config = dict(
    dataset='Sentinel-2 satellite tiles (TerraMesh)',
    horizontal_flip=True,
    arch='dit',
    objective='flow_matching',
    cond_dim=128,
    num_classes=9,
    mlp_ratio=6,
    positions='learned',
    max_grad_norm=0.5,
    max_steps=18100,
    epochs=127.8,
    lr_schedule='constant',
    weight_decay=0.0,
)
Rows from block 3 of a small class-conditioned image flow-matching model, named by matrix and row number. Rows with one number belong to one neuron. Each number is 500 + 50 x the weight over its row's rms, rounded and kept within 0 to 999. All counts start at 0. Numbers have three digits each.
After each neuron's rows are labels from the 100 images, of 14848 (inputs lightly noised), where the neuron reaches its highest value: "patch colour" is the nearest of a few named colours to the mean colour under the peak. Only what is clearly more common there than usual is listed. The data: Sentinel-2 satellite tiles (TerraMesh). In brackets: how many of the 100.
# fc1: MLP up (model.blocks.3.mlp.fc1.weight, 768x128), inputs 0-127
# fc2: MLP down (model.blocks.3.mlp.fc2.weight, 128x768, transposed), outputs 0-127

fc1.147:529453556425417528531475524471494455496467448443526509490570554585408530509468481429572589509533519456526512479540495515534454530511512408456543550501505548528455513543512533595509503496512568548519469530485488548555494513599636600606525451500468455628422497575472465417448418535575483507436504489489561572523508573486522405533384507491527440516458505493385497467517503507481540557579
fc2.147:422452480450602517495486480386588478486436587534566476526554582497425524515476470604489448498502525513505526483438498496508528560584492477552532504538509509544553488461448486580533473519490480527527431481468524426510400437410401465521476447536482496362566505418497482497473476477586559514553494530609543477499536457471512560558454488471437515624579471475625446518500477530565483542554
patch colour: orange (32)

fc1.578:527650490466532505481453493408586495533527453489394477406453456387548487494527537556495430477505559532517540540543498490467538560553450571495444411614505557462467501509575465559534469585509478465472476467440526527496546482515491520371510502446564449562518482469576521468531602509417480635529556541383543501472513549512516577456527482517475514574534501523490438524445501514473447519446
fc2.578:587470520482498463541456494508476406509443469481541509542425542511508510496562475374543459587499497516498628503424495362507502588487546585502485482389526526497528503519461519429473434516500509592457514490492473483457457475529503561393461507400517549509508507427456548472533516476428559582572537482397371470467403486472534507437411495528508498500494502494514519467564508508533582466388
patch colour: brown (75)

fc1.154:555536467465520559445476517477503580578614554497468522455347509483501531538472481526466504492505525545521504456529485481435555539562416551551463533520542489576490500516508600443600624517465577509595521558545512564468566504455469522517480495507574431449454426520527379502432483477431501514550418537508551525487495581521553517492555511568638491497599503474526502485509545574518493527593
fc2.154:518537558505470538533514513517496501370498580573444519600545490468492464406539502487612516522455524492477474492506440503489526453575397491505533441524488530481557471496469572516448426455506630427460544536518418431445527520382561544509413525435510405455459338522473488552458521507629487490527600568481524519501538609486566472512461468479479505505480530507565456484486491486511485516521
patch colour: brown (76)

fc1.639:511506491493543484513460505386496450569464502500565423519549524473474460590553506533435471424516547513509509616494511494501541472484451512507475495445500507467483448535467475428535558607534495450470464484528422503504514509425386489539494495468469461513378417536463535448487514478457522484510485535498468573514535533526504558438480399435458585359480455605508523520550389328404527501535
fc2.639:504547503413481502544556502538492483413525532500461514603508430402546487315536497563517363526461605567348450530485424528542482431480447477497489485536498515580519500493506490482492486517504555460519480495481506489473506528450526407533439419538524426432519439526419558515507459522536521498448540481517482475491421533518462460534441518528460512541489498525557532519490350618476523488561
patch colour: brown (65)

fc1.214:554521489529514477416538500451487503478567462500478518547400464375516493497522457515495427560495471528590446485478511549420604487519544549400426528526542518480540475415570493552538479436538479498504510486523397514512513492454425451487500413443415477506481491505530473502549536485482520519626502462531458419508360530603537620475523466539457449564518470499400431578516500579516467541412
fc2.214:495533480464496476543560470447466471478444495546496565451454581410505538504467561539444540452510408533462433490521498476512462495546505448514508620457524509424472452452526495518517451494445467524563454509533517528544481533569425583561475503504396493515488508511603512524420330543503507475497489518588423422584631460500516567419562412511606480517483486495626487491497556445445501473507
patch colour: black (53)

fc1.358:451475428497502554557562552552469479336442544553559526515552545514535498515512447536529520467357504452519515458590418504511540410423598479486515523488399482468592505518427472478477493531477432504450427491475517384486478527515521528521459509559461618532535495486475537578509487586605493471428629495500445507482512393482499518510480469420497513511462612483508508497458502441493472489490
fc2.358:496450552504510541447471538481483494726516548482520495506487504487487471477471447514522499512311449498536523453444386491490549573439647475502500505511560544496581463490460472505461473488507423532490576475514531577516474544556506498486498510450479614497507503503491516450476500455372487533463369509532488526552480386509487498471530498520535505540501621469534529481431542467520464482485
patch colour: grey (82)

fc1.512:443478488476466527528445475522494500520478528465493480489470420498499454506485495510480438469512518465521408492517501471476480488507480446498463497456340686449464478414420492412462504503448502481471470500730399507417559428479458399485479490486402498383532464520433522469471431442467503428505531487499465498482390532449526436435496496486489493526503504498483519487505502512518485410475
fc2.512:476507515520497520467471520499458508464499517504486479523468513485466504486509514523524524504510549457537518505532502513481466492524468492503454471470732244465468490510398530497485505470560519483470500534216538494511533417488522492511519504473529500512560454518459460487468508485520485550531485568472516475557480555517521486489482528554534509492540502494525525473537534617517501562487
patch colour: cyan (32); green (26)

fc1.52:439463544491516493498467520478469474495463439479468515449537531547567486511390450462482551484514552490607406455502507445488458501566521437562490495430363540554414526496476552574489472496424504476549527549486549541542451479579518599472600403499485429465523491495505461508487403585462533504491494552451479471345467596510493465514428546539549445486453486404426445504530603453559512498447
fc2.52:529495563522531511439461473477525474461519531433531504509527534497396443520454477559575541573470529498487520378469511508427579536467469475444485483667474507525479535507504461531522471394631487418464483428455538484529469445502551514421491478481460475540541500487569539450573521440523556527427654498515517475483544513479465523421474432446475382475527494444591469440541561571555459532564
patch colour: cyan (26)

fc1.539:483428431457495549546500558503474467529496545546476609431561584581480492500394443400418483487494504490511475446472498468533485486480451475505456530467388552530454471458481521492457467472584516530520515493555516542553500430504497539450464472507474411503481561548457454492464437482415447456429519625472480528442476535438472361418460532487531402577469540404582524463506552555545452398445
fc2.539:527511478577469502495474559482461555503487541454412449484590611603565553488504499551528436456496438497577548428536465450494437525491478438525506501553592408480449472497459492474469546450546519526506503464438583472533544461411537505565496533535483487518496457553456584428604550525510464581586529557512418522559411545558533529513464427522447437428543530425591492431521592412557486492475
patch colour: white (70)

fc1.84:472517480512571545546533563489527545531530501518542618521561502609533571506491504485468586469489541514575575432455497482504481489507507540529534521475384558578500503489471527592459473532494544559525505508546580524624562392495499606555537465521506502527553500483517484592449529563429497528454501615515562431414548592510487549575576558504528432468483528440511473485584581460553480405497
fc2.84:482549532428533528452494474529474523519498468537423502534507612630467442486591547511472500458477517548440443526514474456457536503583493520520480526457403591467501517515501495505532473441667459529482480494567460592498540523543546502534521448450536523598522497471593484454605480509476444463596497440372431470441580404544516502549597524439447501467531531541483492550485408483472461546493
patch colour: cyan (32)

fc1.74:467423489437432569511511556487427463521458454469502531494516523490620510489492472480574531475481460433637482428550499516527460503570509447522526567496455474504488542529442510547479510458366582501495436493505520534489471437529544481508510408540475459524509513463470514409510460575409473483489406528539524411503516619473533436497419554578519409530461528438473404416539603473578441434545
fc2.74:457423480533432518518489542536571476463436471495490445495524448388421529513450468441456520549457468511493506406438509521505492493551491450542501489495451540550491340515500475467574503430644511522529499510530526475517481481488511492479571535512523447539551500463509532535453462446515591554487599513497490439543462514456522507515566395360528393545487494397422438465503644438576483508516
patch colour: white (32)

fc1.213:477439494486584512498480574471582518491562481541514454519493488523464465509528538453520509478509403540493591499394497576578484473488483620503413479468472489539463508534504543515492628459619542499533486479519554478586502491415455604498453417527495472484496459436551427453371646397425565518514534525489558422436513496559543548468465572497500511404505494498505497514451501556552519486471
fc2.213:523585499553578465490514509463547435486446500432540567494496486538435417488532597444527530482461378447598452483576522505528538449538471382451455473508440486508549561503531588454482506504476524519490562623457501513407526476561484384447526523575442461571414511494627536578560482484509513526386516483433492467438534506504440540534533540455472447442506478510504466488409563501481489441524
patch colour: black (52)

fc1.134:536530536544529499489483498526496544473659495578474486508383593501530554498556515524521514526488492540449573513525499507476526507528521616542502509513619392588514494527557559588523539491545486547582553535453631498558511593533541609457526527526545521510551486549561448505509572518534455521526487444481505525545555473613497610442516530510574526570642491494513481508478499560483512520523
fc2.134:460482485503526517489526540468507493535471534464536456389438479472605504500445485545488556519514460557555425490444525519509551520524575454498443456456505508590486498541476465476521511481248545569566520444558537477530422427490549432507475517477511513455501564450488566510577524538489516483477391544553503494565533453447514525589521468490584504636522524481525522533505500369522479577521
patch colour: orange (55); red (41)

fc1.342:554407471418579536536489453433474523481494422438512412459516513440545501506462601463551452514481429480503574525528474514478391484567499407460525580479462468523407507481511508675511496545488464494518557510513488556523460458516516516524411497471497469551496508579520486453508467365480480466383486491477531432470501422492526395508481529496499492524527494490536530560651474498503382518567
fc2.342:413456496446509435538508518389584541501473522498476452535580487495456534490450411487482472610528429454511628531551493468551565441479475524515492514560489480528585504458421489541459472523503503559520599439509583546514470501435434490472571488460483515427530506425456511505489456460502532521553481513525368426487478552482534519566496515516576500626447496526523442438344495501518567609477
patch colour: grey (79)

fc1.636:604509519549564501543497590551513479466560478549383593401589551516481449457408504373477567565514483551510449490484518502455517507455526495465449453491512474549476405416568542577552446519553468522601537490453533477583439533594553524464526479432535513519474597488626398565400433550529443590489517543514476502453511486518465514540487515504516481532492491472549516539489524526516479524445
fc2.636:495463468484461476474495517483523612561540465492531486389551516500514509572453463481548519522540467513480539500470530408460458559434593563523550527445503497555483529444520381460542642475521463530620485487477400504564506524558447449507557498434516579474508685450517464515359442510455526573469463426524530485494466439467443576533559485501527502542489507491444528503434485505500517505423
patch colour: white (53); pink (34)

fc1.457:475486496580505487564493557533567494371504441461527538528491522457545480494507598510513521579437481524592504470467532437509459454453633441491540501460401478517494493548486558556470535493484443513510508475550546416500476470540403570556593452475483566555543499527517471528460510530588555535565626466534552491442535385589515505522418536497546490409455514453462574455543564455544475474607
fc2.457:513539492527509488502491536474455517493457533584400467558494608494524558506550488450506532440452462500543400432541510483539511508496478590512485488558492497575536605490518494474606536450575489583526492502536448546479534458465487494452461516462541513507493511378526542438494475488527517522459558630498500451482546594534574392708527500487481459492569500476596511462393575458536494492517
patch colour: grey (76)

fc1.117:429503519412479460573464475462510459422453472476528543429587555473419479493475520476530507471499389403627516474479549497512487463475561481575539557438477505503432531508389500488444481416683476519499528547500553536550452444491489503538546415524438481511518513541421494461522485508497518453428546553531462466443493580441442456444431506447523499516481490479451522403534586628513475471533
fc2.117:500505556557452521556466568431549531444527593437504515467562530424499502509457476580448506526488449459573526380535521434531556463501429499500543504501602438489525337517511447498536545541456513533465505461482509530472518480473520533534502505475481501475507521434509508481475534519568545504544496501517498455530413517553525508560455387511461407482474552405464498467461665341614432490495
patch colour: grey (64)

fc1.660:470525547528425502614472495526627528464495480394537462457414508571496483517461479480413501434487443536534426500500502420590382511471508471513430494458560442533458449475516560423396481373431496534544504507476461511479527554551435494535563436475374513500474577493493426418437402550506594509514484517495488524430518480545504442446490471523521538553531433478422472506500530523499471419521
fc2.660:508482429526543511512563477447470374526610572505452470432562590579456595478566497468448493498459498450526550462422562544534445543465512483533428486431487524505473512585512539532513547551418583483486394517512499433558545507450413450521497530523507490449579484607511500482539649478481519512537472510513496528548449521422570453591457442466543469555453475425515492455392534447549488498498
patch colour: white (89)

fc1.30:552475504488513567541459539510549500511645504496495541501442514442573547498478509514533467527491517535500439430542510415463498520533500432567511511581466521512485475526513549508568529451403522552673484558543423556500521487481539440549516515475526483482588467541524342438527491482465485466585449494569543493466422537491516527586537579590548450502508492432534492497591595591575457561557
fc2.30:501557498496493527516454495481486448500531514441488460322493525445452536503547488483413580497509498488520488513497482433485456498493498412491440493546552458485509482511475538354413651462573493582520495473475583513481499522455487381510493496497471496613519717534539472507419556489501522540482517485487335448565526517554517519526501507519474508530461514511510493504508500576492515511517
patch colour: black (35)

fc1.345:482498466410463552521545534463426416501430498466503564432554555530582487497516497435555558487488499470651467473556513468503517502576517475555503551487367595527487532545478533567501518502518566531515489496475520528583405421538555515518502434567492464573562503450528486448473441614478459469511492582518519370398529567453460448511445544518513422520445559488531450408519557487564452501529
fc2.345:504475446456511524504498545442519537444547488547463498529513558554355478510483504553476504425474521479515504408494494508470512541510491521487483492440530507532470435546473537406547516462624505516492500414545471484443449481488485509399548503521453475474454503484531485555469465500544526461452567464485429371531628531503499471541509387379469399549458463404393460503508645562599486510556
patch colour: cyan (25)

fc1.455:457471553559382473487446469526567506494492438423591499473547528376493634485560547551441518482466506500614412487464481458472456462464491472535421467515560455457429502504514515467548514573472499492544518565486485500515596488516418552545540511479402498489494482501569427506536580550489490501599478563561474523466406506521476547535512507550523493435454469478626441456444581494439479538616
fc2.455:529554542524565530515466513494526494490533553510619506493525707415474372501442513497499327443511528480484405420431516459477566416545484474511393481613522510518531503539460489481483516451512515486492463524531541522500458549482484476501498511493451466489500497553403503490419552505494457473470497460567519469503421515506492557583439456519548483533569526457394522526593517436565493531508
patch colour: orange (28)

fc1.210:440416544414414559554452513448464441473448491428542542450530522528457540502403478449557513425476346389585555491478509483503470439505508497558511539419489493504444515562396515489481515459589506535496449548495556527532428476469499583550524454539426475520489487515405503464514462510445499425414529545512508515459522542486465447469412522494523467474445532478404479401511575614560443478547
fc2.210:484507509580490523477534557513521480493488519472450489462522466505506461521467461482466468524490444469536494340461512443513468512506551458576465442480579454506497383465472485493510537477453551539537504502443468469495485446513463535525530542443535451489541520476479536534420428508515548523489512502483495437579466532436552488509490366458536388490495511321579476458598617340604405510473
patch colour: orange (41)

fc1.365:439459500393452557589512559470459475460432493427572543509544539553428522512445454494540553465473446412570504507471513499531452472492520457551522550462460497542470515540429489515459540451752571525475457527462536493506441420480503513567525469542444509523495470452396507429519463510469504441436564548531517555485558566488457430461418492425511476488490540493422509410522552550554490466525
fc2.365:450460452495485526495499523538519518478535501511550438428567513486504528526443485488486471531509537485485439401499491509462475514505510489555459440544644392523438289491417464423538551434449542540465522445467555450549493446498474500523528477460521483491575498497506530533428528484547506528478465522497514454638476515476557510517470386537508433529437491353481530470537561423617445559508
patch colour: orange (32)

fc1.659:503561503493531464493471553393461469519500475462519555486502479445435495510490511426458455484488510550554517526466501450372468469474522443458538455506437541498488425430518513536546451632708478484515484544525450535527512396523500484489487540449477470532472577501527472561452489537476512482577591526541511526410454530477446652543482474393510464333473453501513510523525481441493476507496
fc2.659:497506479509512478511482486518470560489506473541459512528456501370450460469485516385573567449513538521484448509521500460587507501466510561459476547429550392490465458496497513627540471543646517459545498566318457497496522536485546438520526485476561552460535367509392558410570478461497450504389522437446530517497435515525540569409525498462522480463594504479502510488486516493511459512493
patch colour: pink (44); white (38)

fc1.762:518468546492503474507466499509542498455518501499494502500434523546305498499458469500449522494523410482496465585413487484549472493447548515448474506515540534533456487475501492365510532513755466475497491493460492507504508503534421497505470518413494489436481511514444487496543481404540542488481639501514515579490530421504534490455512466373521529519514498565496601527492430555421458492492
fc2.762:460514543506489557434527464456478553501543557516448521520475471522502505497439484544520514520513574510478524487591522514558479491442460512502472471444698379495492515538418464527466568402265489533449485501385504561478491474473520529467520519417511519477519485506464499416460443536547436483508405478438470501574458529489502527507505540605523495503553496473514542512595486507553452570462
patch colour: orange (50); red (27)

fc1.588:515533476484310554421509522423451618519505479600479451501416485436552475503420410483422536460486494558517580486550500497487509486608473462563446530380542447467469460537513482560447490378545573496494496467532543511530680515539516517548496481531501428536443493436552511486543446532457414508547461468510524456476530464472540565486518502517511496492512541448541435503537538498480511505447
fc2.588:523467471546452536513482501506457495506421513467594513515347511313509541491562536467537405450503504464495503458609500485491523492516501525483388518555511451537511530486492528572384477518492480471402522477511471480499386519504507525318537498505470518495444510565472491493502533507445431501523500510479547443497413502535516513511601490439621490419581475492488481495550510418493500453437
patch colour: orange (31)

fc1.138:605501522525495431496438514489496489436538527482488482509387526431394499494413506469473484511475441563354463547528508501489588521477562463549434510551652395475535440519583531476553533465553457537565502491444458508559506596543591575520512536458565501583468476474488522472586515471577470571482548435468507568508446423484501537515538490479531534435532500536505541535523421517453539607491
fc2.138:455536531467417529526469499454507555526456474549371466522406523453552449473586559497494555476536468485508480577531493526539516478544478594489532554462527492470471546530425533547562512477356497444450463470413464517469529513484496508385544493420516511488456514474502446507492499515529409477532444503430529536427488484496458448456599534594382560496468527557420480515551437345432453568446
patch colour: red (44); orange (41)

fc1.146:538545506492501526506493528557541550512546500440500484383466513481546627487520533573511474532486438537547409464556498413437511531522519483584475552570546458541502464530534559572551448435452531629569520580402480543480534513523522507504510523547560496534563581466572437505444512530520528468617454461577570461482428493534460578558591531574566496503556524482466501516587566562566485572561
fc2.146:517496519546456523493498490505535473467481475460565501417544568494548556528501484478517541562479344485584516503562515543419521505549434545508495484538320614554493468542503431557563333508454525550465578457559516505488519484498481561543485610496500477540473417477493479452456479557514590477530562490547529542422491505481552499516500481487612497534567513528441503535554533373478520529460
patch colour: white (97)

fc1.379:487474474513498535514522522510488475443577548516438510511479561601528463481429504382466522516465450528544530489507449487543514460467510581444416475489506444560487502533477546508461614479532445504583478485433591476622457500563460608535524442512493508471500420467508430474492458498500477512452514601450453518420676490559527405399443526487559464567492521439557503489489549505489501360509
fc2.379:552492459588482473483527510452561447485449436565392455540534614571555520508474455618508490545507451470595546511515557501402546434502498500485474489522440534497462526496532522498634491527455509452496449370467515501582570489499499544522513568478497527495474441487510566461359472472487494479385520559442511482514566552450525579531550482464513519547549510478454525433606578399516473555482
patch colour: brown (77)

fc1.317:558543504495456526441504584515425470516484488566495498479530440474591493476488507488521449465473517510537377414604474459495542554530473507492473539535528444456551514471538482556500512509433508500524565503471421525530517528532556498410539474528541471531591447420529498568482420673448491491513383520445461437442416519435540546526551508582482415551487532422541411474452602470551499541398
fc2.317:478433478429492455470502503495518504481394424518493483508467431512473554490571476524432501545445566543440336415469520549424487469539567434515500543530483518442413495499478508527552463441586506493473444554519449448516457475451500520449508446491550454525423495558510510612543436563547499515506517492554592447470424468442599569525497432400552460477452477423448459506479498355540449561484
patch colour: brown (71)

fc1.421:566460475496501525508448508536566558503543508554536461578430458475438480486508504532522556485530361499485323526444501534492470480495495485440540539514655443587558466511525490396497573436501513446540469502495414456476567582527455436512452498484536529473444451496484504477577466425544570588547494454546500551580454447470594474525525504517541497456535525491490560520572464607444448579492
fc2.421:471488465536519525510628485550534452556438503468471480459543417407597557490410497465475401551447446456490475507465514545467499527436595481468497512566520510548410420447445419526546451460333481529522531572458455454511449473514495508543483513492586487452521493490480530481379595538504486507485432449572566524529448487603456480563471491570497555494458496475521475557537497361479515502502
patch colour: red (36)

fc1.609:504482460478542541441460448494485521563535551478517464524459422461473502664510502516521467492456536513453548591510438574391517530523437494523484540428535463452541393481493501531505505451529554473497469525506498509492520544405483486447458573552540440511467495465519463507485568470491504494526476507521496546507366529480541553518527402423488571452501489638520464531524342342406561525521
fc2.609:535498466526480476441401479463472512547487473473543475450467466533474468699500526445557594366627359506558613522541563494462469539534547471455448553431503445462496453546527539480453538439452504488485451479527514500526499460534426404444568532457493536547481500487558496488590581476460454477544451503413519476526542479506635473460536482523497495571530477499454522516528546487498533530476
patch colour: grey (78)

fc1.612:463413472517469560537491523435476412425445484447535555419551509494472472531452409381463472422422498506520425445544467424464403425445533418489458484415457462477489418427487504441449426489503475502494420473459496472524456504510497513532499498526406533484458611447475463522398376530502524468428532514509450481447458476429450421422409474478486482428427483454450486489483512494488458416493
fc2.612:488504549596537527465477521613476548577514478458428513430526526511467508465483514520462613519398364439644471457493504503489490551514586519517564475584511530580535437528435473506506493479541485509454575539451464548419488457542536438535519568485514548512486475531542508518578536461491454487513485541429485474557483517594515477467544458474481460604418563472448463473492645413527432427498
patch colour: pink (47)

fc1.80:547511515531589447547479572471576534522524493492468567449513502496391458489396503427360514514469502553521413461440513443505447489395508488436471503489421527546470440372542513451481466514684444506540494467466439496551509482565453492498489471375460502488494554550524454579478426451504502519535567561523502524446434506482476519482534513427521487398523486479526588499526530541491477476406
fc2.80:466489474498513543473476484444484548511567522531505467507490429513528619528514549444572428552531491511532507500517493579476442489472489527478495478552572428482514526538485523478493423448419532429592516532452523447434591470396534415501517489499504473397510437516407479452340667481545440448546437542555494557550412547465510539527459531586567508537477495532441540470458508607481523480454
patch colour: orange (65)

fc1.523:567514491413492537508567497482493550545577527416458550502450560473419492409477466458413509500568566536478444621452500443475497517561418563483442538486567535544558460525543535430541462567526538508531472516490544556506551515536488543451447528521578406501453477512546406459494467481461448474479485529479460586473552550452504497447548391473531545474507548604498516542454371389415585505551
fc2.523:462447500453442588450522582469502541441476496465514416504502512468497486405464507509556661501457489564406502537537427443502538563519443552537516431433486554505503533637486417456538486470418552539470569550484585493509524498455535507521481443463494441533397466432537529475580468477539552508453508530441382483488534531521591531432532503547558517541531519549501455569480366564480459509484
patch colour: grey (94)

fc1.389:506618452541547448472530450541549531489519515432439505525473477509441475538483508517438460607515548538347518557477501522415552585433498526472420458484567517484537451430558467468495509535504435478493568463511523444483552555531447456379447474477557530436458491503570507547521597374582509530451531457469473523500437422563481544469587428466449540478529474569503556542444384512465531483479
fc2.389:535531473480498527507483415487450569510539496484421492461444510581597473503568562527467524426514443507538570635528491474532451395512541503460435569570511482486494528591509524513473551490391493539494476434514487476439509462563532470409477446503466537458495487516500520493491507559482407514499474425437568581397494468605473433560534576552486581451576525612522500503616425515407511519494
patch colour: black (45)

fc1.244:473487492503455419438478485416435445543466489429495503421489455397427472397470480415449407458549440489508480550497496432408423463495451439456407461408563490431482479451541507418448444458558464507501442453455482495520469497464405496545479498481424478503421608418510469468451440481495436430477472432443404487524473487474414481388459479472464502438442457510453493540431483535460494496493
fc2.244:492512504588486534448501496502478438530422491478422413479419431446475517329524537405437567403421455457642527487490525489455505457553498432524493522494527533561528440562450569492470485507470526503541517517540494516523541505518510495447529579519495529541517479545474390528443587481522470473599497510413505503554454516429632489493499439508459467430599506484449518456556612460527484502527
patch colour: pink (46)

fc1.380:499445567514493446501457489422487489527513484496469465466447547569403486475399497374402530482525525565391551540458540386465437487501469618428422444481572483495473436509550532535469464483551437475496554496515514535597469577546431566459512488489559472507402493412543494468520444480530488560497490502492527456509410461589489442450459435496500558392482465510394489497460411523437488508498
fc2.380:450539548496396536515512485486504554509439519571400488545487618574527487514516492474508565545522457478498464514504491482443472456488457603529531510424485508518539511548470495487600456422473516489395466521447431573422525533530529503609455534490542523486447516401545411481502415547493491510554495508380442421437565503515515466591570474516498503594399557508356484514482478483480531600488
patch colour: grey (88)

fc1.646:448433509482470525491544546525427508504467479502538580513455507584577539491514488501545504469493538440649538456535507488510477491538485444534531543527337514548444532511398505601421503457529556501524487537564537534483489345453495466514544394523508459513566497473460504497479499591428487460518451539519506440438518606503493537508458543527510445456480522446503416423534643456589458443504
fc2.646:498480499567486539441476541525507414457446481470438479478465492612397484495520459539461453534480510460522552373500511507526466478526531470512459438486506472465506413467494470482498547508698544495495492462541483500569470468532478509524561450466489482544494490489517533509494386431554571541468583589474514405609567583487521552513566432426506369511470521406510465459495591522597496482489
patch colour: cyan (26)

fc1.24:532499507529504457553539475583535504438520502424483575487497529508453574510551490548543477514505519530541556510543515485590546446480579463466521513621513451526496486574507549459583490626588469579535528601436570484468490568517547563540515546482528547541494445611518516524468553560591521532557560529445534620475611477500433476543557466436553552446501491566513612538460523516505538569586
fc2.24:457508517525469569552543528627543470547489476507417512434505441574488473499535501458506535544473458460494590521485534529542416483498517566461467530319564525489502460577446549467581443533486455483501557632474473543468541401557516515485500534443530542579454497464495421481548468504498514513489460485359504430469534482485459367490572505504573539455548546511482462498586523487477493549392
patch colour: red (27)

fc1.476:398481502458560525528525511477519510521450514553518539500531504578449467495535486513497543463524565438520509492474497533562460480467480554514546529463312661497430520497403465514430500528673542481443499490599554512541514371463472492531494447542465495492539502551411537545524507478414520464440564568517496462466576555476528453466494506418482481511486493486534505468539513517562493358459
fc2.476:450534487492502489429456464480514499452520494477528479514504523471450516471546500509493499524510582501521448512539508521502457502501514463499460460523694286529433378495435502491561499495585500508484492517302554490501534374469506504525473508511539499469630490522442490472497489507537477561512502515528495463577480537511512495518466506552524520511503487518498548477516538681534549579530
patch colour: cyan (38); green (28)

fc1.265:507489357407486581466529583493439487498505545534452539507416524488431520480461394532450400399472314478555479493558514507442588468453573533592495567453532435509572467487483550511559509382526580460493457489518505458468485530529533531498427505548379518448486507506534488475529512530534481492509459523475428480522494517521538573532499518492536479446453625497467532544455537516539518529440
fc2.265:593533422490474465499540465463433611491562469550574539514416491385467421484474552466504533366503522502502475458608486520568488490494435528469458534475504469501492467441505477527488503547506451581489457527489494466475526473401493369555521513574390476506511517455452539472400432516545519479488486451451553439567509534449532615391540474474404498551532454526552462454495523420487546479418
patch colour: orange (54)